config.toml
model = "masked image model"
dataset = "photos with spoken descriptions (Open Images, Localized Narratives)"
train_examples = 203450
image_size = 32
crop_scale_min = 1
horizontal_flip = false
translate = 0.12
method = "mae"
mask_ratio = 0.75
loss = "mse"
encoder_arch = "vit"
encoder_norm = "rmsnorm"
encoder_norm_position = "pre"
encoder_activation = "squared_relu"
encoder_mlp_ratio = 4
encoder_head_dim = 64
encoder_fused_qkv = true
encoder_bias = "all"
encoder_qk_norm = false
encoder_parallel_block = false
encoder_inner_norm = false
encoder_drop_path = 0.05
encoder_patch_size = [4, 4]
encoder_layers = 6
encoder_width = 384
encoder_positions = "sincos"
decoder_width = 192
norm_pix_loss = false
decoder_layers = 2
init = "lecun_normal"
residual_init = "none"
optimizer = "soap"
beta2 = 0.99
learning_rate = 0.002
beta1 = 0.9
shampoo_beta = 0.99
eps = 1e-08
precondition_frequency = 10
max_precond_dim = 1024
one_sided = true
adamw_lr_other_params = 0.0019
max_grad_norm = 1.0
max_steps = 8300
batch_size = 512
epochs = 20.9
lr_schedule = "cosine_restarts"
final_lr_fraction = 0.01
warmup_steps = 410
weight_decay = 0.2
adamw_weight_decay_other_params = 0.05
Rows from block 3 of the encoder of a small masked image model, named by matrix and row number. Rows with one number belong to one neuron. Each number is 500 + 25 x the weight over its row's rms, rounded and kept within 0 to 999. All counts start at 0. Numbers have three digits each. After the name is the row's rms in percent of the matrix's.
After each neuron's rows are labels from the 100 images, of 14848, where the neuron reaches its highest value: "strongest on" is what is common among them. Only what is clearly more common there than usual is listed. The data: photos with spoken descriptions (Open Images, Localized Narratives). In brackets: how many of the 100, against the usual share in percent.
# fc1: MLP up (encoder.blocks.3.mlp.fc1.weight, 1536x384), inputs 165-219
# fc2: MLP down (encoder.blocks.3.mlp.fc2.weight, 384x1536, transposed), outputs 165-219

fc1.381 117:472518503526498516430506471465450502502516475500486494473508505505469483512485507490502487511466480486512492537471491533487551509455506515462509498545453504528507507
fc2.381 121:489479485503457505451540514501477536481525507551534505506457505525496508459558517505505492501501474500514484468485460452484480507499530507521494487538560495515503462
strongest on: text has "trees" (89 vs 27.1); text has "sky" (61 vs 24.8); text has "grass" (31 vs 10); text has "plants" (29 vs 9.7)

fc1.25 106:452485473485520534505506467527491511505497482511526513546522507507486530491491485486560507513492513524478539504521478475460487511513516510483487505504466509473485511
fc2.25 118:452546462495491512472490496495483503514477514457539495511461500485521539457547505446527477498505503477524515538486489557532515467509484509527526506484543503492528495
strongest on: text has "buildings" (29 vs 11); text has "road" (25 vs 8.1)

fc1.648 128:474489524482561483517460500483480476497479483457507495492533494600489510501504528519504498500510514534505492501459446482474516540497481508496488510464545479499503526
fc2.648 129:517519471513537467466509466492506490490526488491478514466523444505509450519519486504489519521505513500493519481499495565483496524535488445464523543511517497542519465
strongest on: text has "wall" (41 vs 20.1)

fc1.704 112:479516509531499483505512464501499508493508478519511483516525478452491492508510485497467530566475484486500519483539492522478485477485494488489508556516536500476498492
fc2.704 124:475523474520488506502458459471540470504474499481474500511515504511479571508466518497551456441503515535467471492475494487538489539488523491478504497490460486526517489
strongest on: text has "text" (32 vs 6.7)

fc1.281 124:466537503518524509480502486480510534528476471520467475499486523486525566503502506544511513488499493518525528504524444530448479505493485494487499478534490515482535538
fc2.281 128:503490532483505458546476468464453473497456516492477504526483512494510519503550531517528550494513506509501515529531496496506470492495488503518506482513523489486517502
strongest on: text has "text" (25 vs 6.7)

fc1.393 140:538551484526513501518453523539553442491499493545470518481526496499518511499492491531498510479523535525495482497542474521477514516483532503475500503517499522521485481
fc2.393 148:495454470484512465486489496498501505515519503528504514465473472466527485498516478510513469493547489495493449477533480513508525486492505501473467523519465505510478469
strongest on: text has "holding" (37 vs 16.5); text has "person" (36 vs 16.6); text has "two" (29 vs 11.3)

fc1.0 126:441531516528481509502480481502536472572510476462518505551518509505498499483521459508543468468480512502540502498455583473515476511491505479529493518505531484545537533
fc2.0 135:494495472480488482475479489462556531499506491523524484500527494536496508477461484506514571488515471526527513522517499479496458502509495480509521514479483450510524514
strongest on: text has "food" (25 vs 3)

fc1.482 117:484520470487539492521441486485491498526539517486493487497476482459555479504434489514491505530511465497495539488506493529511509453499507510467485494497490519509495493
fc2.482 116:487534533502494516520516483500511498468515506496464468503480494532497539484556526493479496500537504482504509504518517480502497534516523482495498462487489557519478438
strongest on: text has "grass" (29 vs 10)

fc1.308 126:502517488506529521527505536539552473551513559480471454506529547461541496539490483463474463507475533533478521533496450489487476479472484490486470535543507513505494497
fc2.308 129:498508496525525530499538518502481525481534529576455464435516468454478472517507498501475506529523492462466475473494477486510523476468529471499465496479509519486527480
strongest on: text has "road" (25 vs 8.1)

fc1.28 109:475499497481465545493500473519542468505510491491497482507485439531515504507484560444482473532514473526446504459498504506507482497489474532541481482498511553489490511
fc2.28 121:515512487520459499450482474467527467521510496491521496544500522533488562481503520476538487471466497484479512518510536511501472514485492525513490449473546485467520489
strongest on: text has "wall" (41 vs 20.1); text has "wearing" (29 vs 12.2)

fc1.510 107:519529491514516514514543468469502501543499525435498527431510510520490484513506543486499515479493541507503491507468500467526503506509509520516482545485491541478451494
fc2.510 080:486487533530463477482505505520477479513497467502510502513507548497538499514523524520512543496530487543512433505530488535471502539511445481486514430512487517510528522
strongest on: text has "wall" (46 vs 20.1)

fc1.638 104:486523567528505515475529527439551487539440471505487547512510500520507485521435521481503524528465483520528487475517484478526469520466496492503469471481498508497493499
fc2.638 115:464486522495540492461484484514489459468524544542511470513491522525512538520493516489504495468512519477431487520476515470495503485469547513501536518501495490507486491
strongest on: text has "wall" (41 vs 20.1)

fc1.60 125:442470484460484481456495500555516543543522547484515538444472509467532515528491435542508487504528487521506491498457510501470505550541484501530457491480449517497492557
fc2.60 126:524493483421492533539510532521487485464501489480507466506543504497450530505477506515519517493474498530459518507485482509491508522462497546498493507466481520489520480
strongest on: text has "sky" (82 vs 24.8); text has "trees" (75 vs 27.1); text has "water" (25 vs 7.9)

fc1.734 117:509514477450530527458515507500535487539504506465447537518524457532488543497511478478484523525517487520539539471504502490489500508491495489524444534496479469482478484
fc2.734 103:517525500512505515496488483472461517491524497422562486511496465479495539478525498461524462517506473508495504510540508512526527547450473511501522495493506449505515507
strongest on: text has "wall" (50 vs 20.1); text has "table" (33 vs 13)

fc1.504 112:445487536489461466465537521496489458528476503534513495505495480511504515478500519494511543492480510440501479512514532471532474531474490495524499499499493531506503548
fc2.504 104:491436516518571520484533495470539486485496516496505475507524453498481503476470495460529484504532483506516473499509487536489499487542497536529513513516493527531509513
strongest on: text has "color" (36 vs 13.1)

fc1.161 101:511531493503516513534522547486532532511493466459517516427481563515468482487555510471507504471503530513465501535510446495471497514493442474538457484518518494507513508
fc2.161 083:462520499555478483509471479454515488466459492493472553551487491489474548418533524502527531472494509545510533447492508492502453484532510514487507484497474500505533527
strongest on: text has "front" (28 vs 11.5)

fc1.197 096:519453480499543507577488503465521475524455500478468500507485488543535504530501533523495501501498536464438535475518514493456541487498474543489533432524518504537496493
fc2.197 084:480509475503497495521551461484487525500502508531478505488478555467518516516485514532497534450462437529529511518498504522516472483524517505518483499512505508493483473
strongest on: text has "color" (31 vs 13.1); text has "white" (28 vs 11.6)

fc1.672 132:519494500460509502489501493462540514545474491487503494523479492465533525560448516421514503535524499525504513469500527498513523527541501481475518439531539530533496479
fc2.672 119:471482523503470494481523515492464449537526513463510509519495511505498494482531461452456480498511475487464519522511489503487482502500515530492505522533469537466514474
strongest on: text has "grass" (56 vs 10); text has "trees" (55 vs 27.1); text has "ground" (26 vs 7.7)

fc1.114 126:513510442531526490511498500484497495495549482502502490508495442483537441463423474508495522489529495455512519498509505490508476500490528544529503438486487511502509477
fc2.114 134:533491510489523499489517516510505514500516510500482520498430524499505533499529505469484484505516489503462500504506514511474542513509532477500478521498498505490517506
strongest on: text has "sky" (54 vs 24.8)

fc1.316 111:483548537500534485467482545504493492479512495491443530563511491520461536515499535545489543529512491485468506498507464550547487514502493473519554493438465543499482515
fc2.316 120:500467522521476535510500499498492512486494462491476477521534510512482518470519495528480473499478496525503517488486518507470512507511530477461510498499448458517482540
strongest on: text has "wearing" (30 vs 12.2)

fc1.416 118:462470495508495491533493509508496545494501447488475489474498540527514517515500508515485525501530527507504455522503498466484544470524493480421505491507511479503452495
fc2.416 125:536448542481467507474517483538518511485543511539493506504451501508489507493503468507489479506516443526520527448481529501490463467500503507527505539538460467575497554
strongest on: text has "text" (26 vs 6.7)

fc1.649 113:476514505500475507540527476467480518502504475520497461468472517521478501490476472509526512455544493511505502535518484476451480488520501535472545525514520570499496450
fc2.649 110:491502525506498541534479468474488495515490517528488516478492499489474517473541537496510493496506496556507513504514457507518482475511493476487473518531459536525507524
strongest on: text has "text" (26 vs 6.7)

fc1.83 116:525529490540495493503480478528550507460472492469523484468465488523469493494450485531541507553555530500542510475466475533528487536494547497502546521486481479543490443
fc2.83 119:548462487559516499488530470512460450488510518525495476511563523485496502498500515501483474487510460515481508491531540494485539497462511505493503466499513506474528479
strongest on: text has "man" (30 vs 11.9)

fc1.508 139:486475500514466506493516521506484475538454493518484519499523512495526491513521486504527502533484536506513476504503511511489524508481528496503535434489473506492535499
fc2.508 135:475519501502484520450502496510491463456493495515509493518497510500427549512506490495520483470484516451526481458508511492455501468507497452567512539518473520485522513
strongest on: text has "trees" (84 vs 27.1); text has "sky" (77 vs 24.8); text has "grass" (35 vs 10); text has "plants" (25 vs 9.7)

fc1.166 054:511467496517518490509526498531494485476519493462497476502487510515458504539503494524569486493505487494502439471506504503490544551513529493533494470528500467514489532
fc2.166 042:499503510499483473493534503475517522523514508525491526514505469541527514487510456455503499532495495494487550485511507501497493538481518476501522542495484540499527426
strongest on: text has "grass" (26 vs 10)

fc1.357 110:462528502507487522493500484496529519482488480532519486545441557516491501507483482475525506517535497533432534487515522464458462493496508453537475454508497518534526474
fc2.357 125:492520492523479511481499477496545495488499468453550477505469518478531547465525482479508491496514474530453491521512488519466449475530443523480496472449517505509544510
strongest on: text has "wall" (41 vs 20.1)

fc1.61 119:481521477540521512465529518481488541503490497488462504542509535483515511508507505517519515534504515529511477467508510482506501522484495499526520520518474512488481487
fc2.61 118:492520518510478493475508501497521513470535477488531513494488501481558556460491504495497536440500476511477510478491499490522462515461512500494470494470501474499490491
strongest on: text has "wall" (41 vs 20.1)

fc1.667 121:510493493499494499496469482535561467499517511540533536476524494516507507526495481493526492560514531553517538462516499523497519498493484512469461512480468519559470478
fc2.667 128:520468497490470469500475477503544514523493520493493516466509500456494487527542451508454518525522534533515493435523486522556517488517494506489465554477524486544476487
strongest on: text has "wearing" (38 vs 12.2); text has "woman" (28 vs 9)

fc1.575 112:487500533519495515487466518516494506507497444510503509478472448512491460487465491551467488510488474453516566506512485522512514548506491527515449505504492473489549487
fc2.575 101:527513484519512562528462521505465527482523477512491485481469494504473534485491541491526486496535509497542492530487504529486542471503497487518532541466489469504490535
strongest on: text has "man" (29 vs 11.9)

fc1.20 117:456498516533478543506453511519478482499479518473522519502479497513528494467507473502515494474493482424521539558508468501507486483524487477537502487536510474474471525
fc2.20 115:488547475493458490483521530505477485493533488504520481549480468521507462500523468471529489462512483464485449431494510518470533512513487487495466527495520495520519478
strongest on: text has "people" (47 vs 22)

fc1.80 101:539490513473459483485532490445512578491460462492502533514501520494463510518545494548485478510500527498492524487552473500513518501509523479473495469455526463506526466
fc2.80 112:532530509504534485514499536512513481476506460476455487479458518528498522517508500462502530472479490499494557490488514502479501450490503506507471506433517491476526486
strongest on: text has "text" (35 vs 6.7); text has "white" (28 vs 11.6)

fc1.62 052:509468496484475495489507466489521495546463505476474516510499529492521502544514520462527497497521503513509465526551544491485528500497508443482473489520491465521471502
fc2.62 045:485511575509536509477456536479501490484476473511516519507521495524489525488493485497538496497510474533524530511478489522510462519487521516501486481505495466495482497
strongest on: text has "grass" (30 vs 10)