A small masked image model, trained from scratch.
Model: 11.6M parameters, 32-pixel images, encoder arch vit, encoder norm rmsnorm, encoder activation squared_relu, encoder patch size [4, 4], encoder layers 6, encoder width 384, decoder width 192.
Training: soap at rate 0.002, 8300 steps, batches of 512.
Data: trained on photos with spoken descriptions (Open Images, Localized Narratives), 20.9 epochs.
Rows from block 2 of the encoder, named by matrix and row number. Rows with one number belong to one attention dimension. Each number is 128 + 32 x the weight over its row's rms, rounded and kept within 0 to 255. All counts start at 0. Numbers have three digits each. After the name is the row's rms in percent of the matrix's.
# q: attention query, key and value (stacked) (encoder.blocks.2.attn.qkv.weight, 1152x384, the q third), inputs 96-191
# k: attention query, key and value (stacked) (encoder.blocks.2.attn.qkv.weight, 1152x384, the k third), inputs 96-191
q.201 096:081136128123129108133158169173101154159126139128142137093124115072103158080064178146198149100085184182137114149191192118054110052140146132173111136091133164182121151113099155109078143150086120095121103079179131194134094086133138107129059080155149097104104127111151078090171122114105160117
k.201 088:138133153193076171122200125132114046090102146040171153095129096046152132142143103131179078110091152142166133120097123112099193129125118126128118033133146134134090076126162141087129080121123096188099159109113117084070139134175103183135147099135089110098110149095106090130100163166129076145
q.202 098:149133187156129115163161170187145111106114099102155106076146142097132132103092178138127150109132086151109131189113142135112141067122164130142173165119117138165178174074121132090114073120189152109099099094144087175062102154149098127083098117161156115103119109050150139090157111150126164106
k.202 101:179209151142123115143124151111136160179154143123121119119076107120157141118107134182162152109109127104124179101164173186098143139144091157130111133110141105131121068176167131127101111118160136162130188126148148063113070103094167147147174093073153064172078121167090137123079202116130158119
q.203 098:130118119113081145125154133064113142062105172073142128118128130150104144148142059086112119173166165125145145124149156064132124163099139083080095148113129114079137089132151116134151126123156082208127134092106166088133156187099095121129164150117142179107167117113107160121071085113103134153
k.203 107:150145051138130174072158093084154085169150127128176140113151151108158110138099089092114090165144182134168095112172154160158159108151050056190113127139154145154159106114058097135091132089116133138133148154135176140159129119085105179141196137099128121184152104137135145121176083103172101127
q.204 083:160128090154118115094130110141161103159118089110157105097087131037178151108152103150113133082094131087140153163092147131121120097096110108181099094107117115136119090127098196127128180069081124113151182154141121138078075106158127125110065075140129100124123119100077160116156154173111117126
k.204 088:161129141108132132130097162111130101104132191110102186145104149124124146144142139207145121095147132175122107161107116182154164110081128110128094129135135121161131104149165106158100085165117148098087107101077081089176126111125107171131116109143107117096125104111102155178100125165141135098
q.205 098:121104119141123155119177177129171081127093105191113128121151113074119127065144173170151158120082191191128110131180177167116148117175124150095170151103110065118163118140134168106107120127132168075085079068167116137108122077131109187118098102118171057156184135138094182122150136138124141127
k.205 094:133091157152117142149154123208164131100175120105119122115141100063182100133100114179182120120118138166118129169168092128136138096086173160139122108152114153151104121072179148118148101137169135089111097128157133112142145125193147141109100136149118095079127186054135131163095048152142117103
q.206 098:093188147160083126129168118099084087069079165071082129107098120114106163073127076083098087142139121080113125125142213164101154166112112121108094181125131106083126126157073135099116084155101130213085215121123084126100121122110079093137165128127194197146079080207133140128117132142083165145
k.206 101:100145136188106135100132111115097111200122051115133144147131194103123111097136119103177196192165117162142093173158127109105088075120142069161128147133201107149112150108103121115127169112070107123148133191123190168163142197134135130188134085140146109188117100091127107105175111097105129133
q.207 093:179101140136118128119166146139147084169091100124126123124190127162126092142124155160095122156104177182121187111172154138134146074067118175106171163120091097140169152167114093118144101091176147092074028067151097111088116112115180121138108120119160131131156168085143155106177055089112130157
k.207 091:142103117080147120155129134184115119144161123163145132089150123113131081144080137136089115187084179112127118163193125141104105115177111167152148144128153111142136160120156110123075170067185142128131128125181063088145155119148128112128067150122139093118105099101152165157127059091124118113
q.208 094:124109165146092171093045120106107068109132168184130180164130113135158113156108163142133105119118176085113207208165144153119130159152033166192095094152133115105121118121129166105151060155124061155127087090134148120148159112116158108147083132082085125159128160145105071095092113134147120138
k.208 088:150132167095164085195140151100085147154126145155127113112161191163071104075136119095063115142097119118162156045130122104083136135147180145062125150112100127143164190171099137086128107167110168070147091121155102203130112141196120109107173144190164147113117116169217149115085103147085105107
q.209 099:100147077045173137100103111155132083158109089127100175152145122192132081132165155122117172171123119092154191087062198077144155154117138082143115128074151079154161060146120131147177095113115138133136122160128140126147128105144105098118118081133092162124119141113156171183093121076054148119
k.209 102:123090116122030158143173126140142077113118140154113164119065117122134151146157153081070113154156181109134101162106072123171151173174074116102121126168134093113164119149157110135109118138153166128122111126122133118135167080127141106126117140098123138162115110123137169181156115152242196088
q.210 093:084196151125209140104093105122108088092150070149197121124114175136152137110145173094182129121159113116190130147063114080146105150125147138174156072091132121102121098132162141130122071141106098092128138182120109162120079061172115105158091144095078123118198114168099056157161116162122094108
k.210 104:147126142149131097158116170208116170097115146129088093107081053123146172157154176132160130151113107154112178123137099039143142118056209161131098094135110105156166181090111169097166135134070129087110101089172127093100147162213144098082135122185110137100131154119141124191078169175094121147
q.211 110:119188133161143142091121140102148136146096131069150164097111149112097086102141094101142125165133186122128159161105132144113134123072125076139062098132161109114179068102086096103113114119125067142124216170154124111132132158149160152190146114114172110174083095100098147136155061096092078134
k.211 109:185181101158160158146155136128103050157093176107128156091071161120172123074144113100090118145133132125127142169168159088108118122111098084114153105172133086114187228163081078135117077162084104145166138095093095160194158135115115119162145111122196094137093119132146167165144113127117133168
q.212 098:178093061072153116167098055190147180118118190140115153166126092129131129199122106156128118175108159100101168152200133185162122123099098158146136118134144128136124125149145169101153130088113107123134205116141074097154157076153142171128081159107116136144143134078099149127112062129126112163
k.212 102:164113135135088160121176169085130143142100085150141118147162102139146098178115086138119136160134153186136119124056105129203122121119081140173145113134094126094146122112125127164115136136117153088172097116086121173165116162151136091134088079136132169117106149140159138151191081112157128145
q.213 099:106118114131035136049153102071148114112141129156135171152156073077078169181166125100136134130097124111153101109109117131181141154149099077180091147137127162108077080116161133175174127143107082114111124102122169111152120119171136123123136121192092156148158133159101107167107159132130094143
k.213 104:098148082041077129105107114124144108112168152106095094127111229200147101113139058084093094141168176124160124053116171131155126178154103115044095142104173107174139134122114122113096119078161150163104112195098162164178088076072058128150104111154030144082131168150128122124076126113104152141
q.214 126:106095087052120126089125131116148160063164142172087110164114132175134170160168108111102143148137153108126146103120083141181086194149118155069145117120130134102075111157164156195150129135131165109172160130114146117167159096155123101131124111167027182077150127184140105139076184112164139147
k.214 115:054077128122131135070129111123128158078122113175069140180172093191122137158176150098119129087185117115121078087081077125172156176118111112140103107123146124168121127080154120149188131113123145124136060128099178108140150125114084112149178176141049138142182187134192145137096084148153141093