From a checkpoint of a small masked image model.
Model: encoder norm rmsnorm, encoder patch size [4, 4], encoder layers 6, decoder width 192.
Training: soap at rate 0.002, batches of 512.
Data: trained on photos with spoken descriptions (Open Images, Localized Narratives), 203450 training examples, 20.9 epochs.
Rows from block 3 of the encoder of a small masked image model, named by matrix and row number. Rows with one number belong to one neuron. Each number is 128 + 32 x the weight over its row's rms, rounded and kept within 0 to 255. All counts start at 0. Numbers have three digits each. After the name is the row's rms in percent of the matrix's.
After each neuron's rows are labels from the 100 images, of 14848, where the neuron reaches its highest value: "strongest on" is what is common among them; "patch colour" is the nearest of a few named colours to the mean colour under the peak. Only what is clearly more common there than usual is listed. The data: photos with spoken descriptions (Open Images, Localized Narratives). In brackets: how many of the 100.
# fc1: MLP up (encoder.blocks.3.mlp.fc1.weight, 1536x384), inputs 110-164
# fc2: MLP down (encoder.blocks.3.mlp.fc2.weight, 384x1536, transposed), outputs 110-164

fc1.156 113:152131130142112122164114162168149141197121154137140146183156131111116116109134157129109130120154158137116158162055118211163090108132156118068088172147162061138152098
fc2.156 119:093131168131149156163086114130138140160115136102148152140091151119117141089097104122104147174105107114100087107141165150070127089098098118106170142155120158080074139
strongest on: text has "buildings" (27)
patch colour: grey (60)

fc1.488 104:142067124136074090169110129126091134153166061113097092098142073145130116116108141154103091139131058165145133097111123140089154088136117175120159105099113114151071113
fc2.488 122:100166148121118150077116094131184092103192152166121141110155153120091180086119100108151111142147145096099210155092110075110072102178147075139137094088067124130186137
strongest on: text has "water" (26)
patch colour: grey (66)

fc1.220 130:114150111107090113159130146212168126131144151128127113118109132103135190107144127127131169180185149171102120167099151138154102108066121147115109170123129149138147139
fc2.220 126:103129125155159140154103145142115154146167113117177115086136122151117081125111109157167067153101094128107089066125175092116130137120044108125138080144133095110116151
strongest on: text has "sitting" (34)
patch colour: grey (62)

fc1.492 093:061102088086176104073068158046152140089117122113119129114100108189045129114145068083106146080137136084148119123125133071154110121172120122158100087135132069143101090
fc2.492 096:143106127156102090106166083133058125089094144149172121111125163103055093108089098107164147162088082090117132126095171105115124161142124093100115169089128128121070158
strongest on: text has "wall" (44); text has "table" (32)
patch colour: brown (62)

fc1.638 104:123111149083106105119153122111174182146188111128082179125115106141105149136191134113114121172114165112097148101153177180138181172170140079105059134141148181125142168
fc2.638 115:136167149147146087095154122123146080114137058143157094145127109104076100114141155127123151101113150149156160145100133064130147128082121136181127146112128147173127115
strongest on: text has "wall" (41)
patch colour: pink (50); white (31)

fc1.330 116:187115166172140152120113092101126167103109110121122115085161131080148130077141104125119131086137179141087123160088123136126150082171159095114147121175152120149131110
fc2.330 127:136132101125100100141167161080121135098090169171173135177150078080160122117086037111102123142185090207188174153090126130136148154151110134117160093100120125137112142
strongest on: text has "road" (28)
patch colour: pink (36)

fc1.133 114:130116092159139076097134116153192231122110143107119062111100135141203110134114087146133151174150090194146078159124125156110159111084096161136107142136155150062094102
fc2.133 119:107112149133116130143122106125092126116130155066122109197151137147114055073158085162081193135110103079091113144104134111129104160149155103145129135137168157125141119
strongest on: text has "road" (30)
patch colour: grey (61)

fc1.252 125:111163134119129139151105133126117128080068118107087121193167069146092193159180096164144159126102110112142125128143137170105117196158157143151123164120108072072150164
fc2.252 133:147106139066154111140110122133111123146103158122160142093141161134100106081144126132146099140071109197056120164122069108120129084146127108125158151152114097184128148
strongest on: text has "man" (30)
patch colour: blue (51)

fc1.121 129:170137094128123142056127153101165157143077099090165139137161190109081126156151056126108120121115118129121090124156135227069105168127127195114093040145094139121126095
fc2.121 120:145099099150156167052125146103091159111158116124150157094125147120169117066141132127109176116130149063113149117134123076184113149157127090136151094122162172068192145
strongest on: text has "wall" (45)
patch colour: grey (77)

fc1.737 112:189063096143074145109135162083120119140074115187178155161184188115093088181112117182192131110102191107130114158142194173061079149123163115134145063152071127069141154
fc2.737 112:101103140110129124114099062160158135105150131122085133120155122147155155101148091135118149080140157091109170114140087134210098109148120116162191127163165165139105134
strongest on: text has "wall" (41)
patch colour: pink (35)

fc1.647 052:103143104136107140064150120155120102193155181175149113059179156100091098153172201125143134157098105180106133135184111086130128107145118119184156146137160072134107120
fc2.647 035:075131086069133129162175140118088169175169108175115134142120120110115127079109108174095104169195146125121138099060097086100147112083140095118154152122110116137146122
strongest on: text has "people" (49)
patch colour: brown (72)

fc1.25 106:161162108176098145166150096106089130123099123098134099118132164115072161143066104130137162138140098114122111109148128117088114103118180167141182126157103134195119191
fc2.25 118:075087131073095121161151059120151134169105158124148204171130173096115092145158117157104119132181131122124125130118131117095133141097028159135140123153117073092150133
strongest on: text has "buildings" (29); text has "road" (25)
patch colour: white (40)

fc1.451 103:083106110118079129183100185192102169192180125189137175086138129097141133160143162126115159142174149169132139160168177132137130101105149148119128098134123149105107132
fc2.451 121:169110118085140124170088132106165099090170099108159176149097119112142083116158084142113127133159179150156124128170153097122114100149107099119141128158147144101131085
strongest on: text has "trees" (77); text has "sky" (61); text has "buildings" (33); text has "grass" (27)
patch colour: black (44)

fc1.91 039:147108173092118136131089176165098170167151144114179119121142141136118097155095095158157126104135179130100134055074148143135122158149123132103093082076114101062111105
fc2.91 030:143140090110070150162160094094152094098134142099129129118175107167220085148075085154132173110136126140117139090151098078125125091165112115093171169153143105172129077
strongest on: text has "text" (26)
patch colour: white (71)

fc1.661 120:117149107164153104098167118072139107125146096122095121074149105149127182131152155042102178095057118115098125118086085091132165092173101152117115126098132170170091155
fc2.661 127:119159142106203155108095015152141109153162164124067118106122092127063105111168114118144140141113141119075141144099062121186104120083142152168103155124106106129102085
strongest on: text has "wall" (49)
patch colour: grey (71)

fc1.617 049:086086164131131166092142098128030118118118124149111126148108165078100142096181130140117139122119079142194084156083096109146072112156111132137130136091113157060120175
fc2.617 042:158123145142103153164182208118153170085118127108168199114124122110164110113121119178146142064170187158104154113090113167126144091110092099103103114156106135158120149
strongest on: text has "color" (32)
patch colour: red (30); purple (25)

fc1.113 079:124123109125143116158144103149102071102132124129087150112104149135118137139104140128103107181142097154129122238168122160173134103137078128127134196101126179041094115
fc2.113 068:145122126144127132116143175129131100145198134108072111117163118091142118083111079161103081108101114115148130060146087053122098111143150077135126097146134091137120112
strongest on: text has "color" (36); text has "red" (25)
patch colour: red (30); orange (26)

fc1.608 112:100117121135113130205140172153160105094108113159152146135152131089172133104133117128055151090106074142134093154137190134147103109115134147111078092125104096159112129
fc2.608 117:179150126189152142126175156146069164111106168118136128175148071175120167149046138105074140127170159149143110136135148106111112045127160136138145128088107124159114144
strongest on: text has "holding" (39); text has "lights" (25)
patch colour: black (32)

fc1.455 115:183197166140127158098128137155165091189135100101131106086118064075184152103102110083128201067120139003145109101151150135102128113134114123089140128155140118131103104
fc2.455 122:156111096105076075085101123134154104088171100135177136170115165097137109133149168135135096136119137149124169152108113117064161171168131104134103115145138100124085147
strongest on: text has "sky" (63)
patch colour: white (87)

fc1.136 106:160134152147137150088117107118098102130088143120077147092124126113154141162112107082117171080116192100177137084160122147122084089101165143117158103129155086145131124
fc2.136 108:167107121145115053154129141096124087141114079059177123127156110128156074140158148142142103116156108116148153166126131085074097152142081136116133143133100132149087189
strongest on: text has "sky" (58); text has "water" (25)
patch colour: white (52)

fc1.446 113:091131091093105129132099152157122131160182152112116142112083086120127121113105123051141132143123134062141090179143150099158130124105099123155184044184099125075124102
fc2.446 126:122095171117134115118055144101073113158096111145103157123155106098169108126165139176144136159134176219099132110148103148103154138087134107115142131163160089191139130
strongest on: text has "trees" (76); text has "sky" (57)
patch colour: pink (33)

fc1.473 129:117199145143137113128122148119192105102127194073103084132079113132136133152146113141185093147195213164128194127142139173192147184066139136157181149091147161103123119
fc2.473 132:107106150139078143102139128131159118113109104195123134138153119097127070035188096182049134126113156082136079145082146114083076131134154132142099060103076164113134085
strongest on: text has "text" (25)
patch colour: pink (33)

fc1.186 134:196105181085165081171129101055118143092071120148120139131202144133153127124099128157178138082139105207119116042174117155152131130098097104086156184072182161125107131
fc2.186 142:149116096111164164134099092117112142177187167073096092184134136142156056133137124159128116128122187164134128157121106152111144098145174103122147112144093139131120116
strongest on: text has "white" (36); text has "color" (33); text has "plate" (25)
patch colour: white (34); pink (31)

fc1.560 117:146090155103128103159159153068092078159120134108140115153077171129146134166142139165222132144130134165155153149124127151120121120095114093132113134182142089104140125
fc2.560 113:050084102126173131128178087164091165146154130152116136127117175148187167135155120128097140105126142136143106117094189139158104120152106097103179095156144148117159105
strongest on: text has "lights" (25)
patch colour: black (57)

fc1.0 126:134140158164135190199189134158110170125167139157092118086198150088151060155108138155175074137085082129112066142105121169154163174156140081174141112109110087113107119
fc2.0 135:138147103138129103085129167107097123154104175132191126113114073092147118144104117105101173075163098158151118075108057098076056085171113138158138097165110110127155180
strongest on: text has "food" (25)
patch colour: pink (28)

fc1.639 121:128114119155166115106158106154149147087137140079093104154102111149122131128128124135093180090118115118111136068157134127144147061089154120097101133134130154105153126
fc2.639 128:094078116167119149170202144110095115110101144107126127169108137186138123125099141104078080128117171087156151054123170098100123137150158128171180126178111153098179109
strongest on: text has "white" (31)
patch colour: pink (49)

fc1.585 059:125074157126199095102165131091176066095148151107140140117155194164124129151050114099102069103124056189088132138173137092202170127169119097089139162084133156141100147
fc2.585 050:171142113099066166198180155150062136163111126092179119143125132111114161158102066113124219199105115066119164147099091148128122137137093135085081099089139132128121114
strongest on: text has "text" (26)
patch colour: white (28); pink (28)

fc1.68 102:111141136094086152142148239125091159106119136128184128123153150143129112144146107090194081112130147169088106156128149162132100111098122112099143157095140111167137132
fc2.68 109:142177158137162097173094163139104161151152136163173121124076179171135094085117187124155165120096111135116151161083071129145160075199179059149146148082093160150140128
strongest on: text has "text" (37)
patch colour: white (69); pink (28)

fc1.148 114:090086175150190110067138071103131036129096137154165158172114114097134094154109146214205150106131117097130170107142113151153135119114141126126182145138160112105089160
fc2.148 118:112087177117088119098149209141090124116140133088144075099166080056073102064116185117151189150177121167126145112128113112144150153076102126103113097114102111127156075
strongest on: text has "wall" (49)
patch colour: pink (28)

fc1.429 105:168114123137111100155137149117118134157158073157137125191175154190115105106102120127161163117161071129085096158122098141153104150160170117161122115139143187138109200
fc2.429 099:089059154060109100085137146113172173099132130141091167126168138075101099136148128168169135168089128163086166151109062161090147097105024109092137080096062085130092171
strongest on: text has "black" (25)
patch colour: black (58)

fc1.665 114:084150116170133144118108090105131102140144130113209098110069120170149152130167122079105169161138135167112068095103094125109135112182125126130103092110128138093129146
fc2.665 119:120045182151143095125112084108140151107145098089155146144122115093066088076100164123130153113099171095109110143133097106124136127120113115113107136162113087133146183
strongest on: text has "white" (29)
patch colour: pink (39)

fc1.362 117:139088138103117129136154082106106114144140114165102135104137117053135095122127168199208095117132087141146137109154111112096130128117112115151158152178098101121192106
fc2.362 126:151145140115118096148130117114101139202116163104160083124133105112140170111078104108139144082125149142139147146053101144099107125063163098195119135162151120158143115
strongest on: text has "road" (25)
patch colour: grey (74)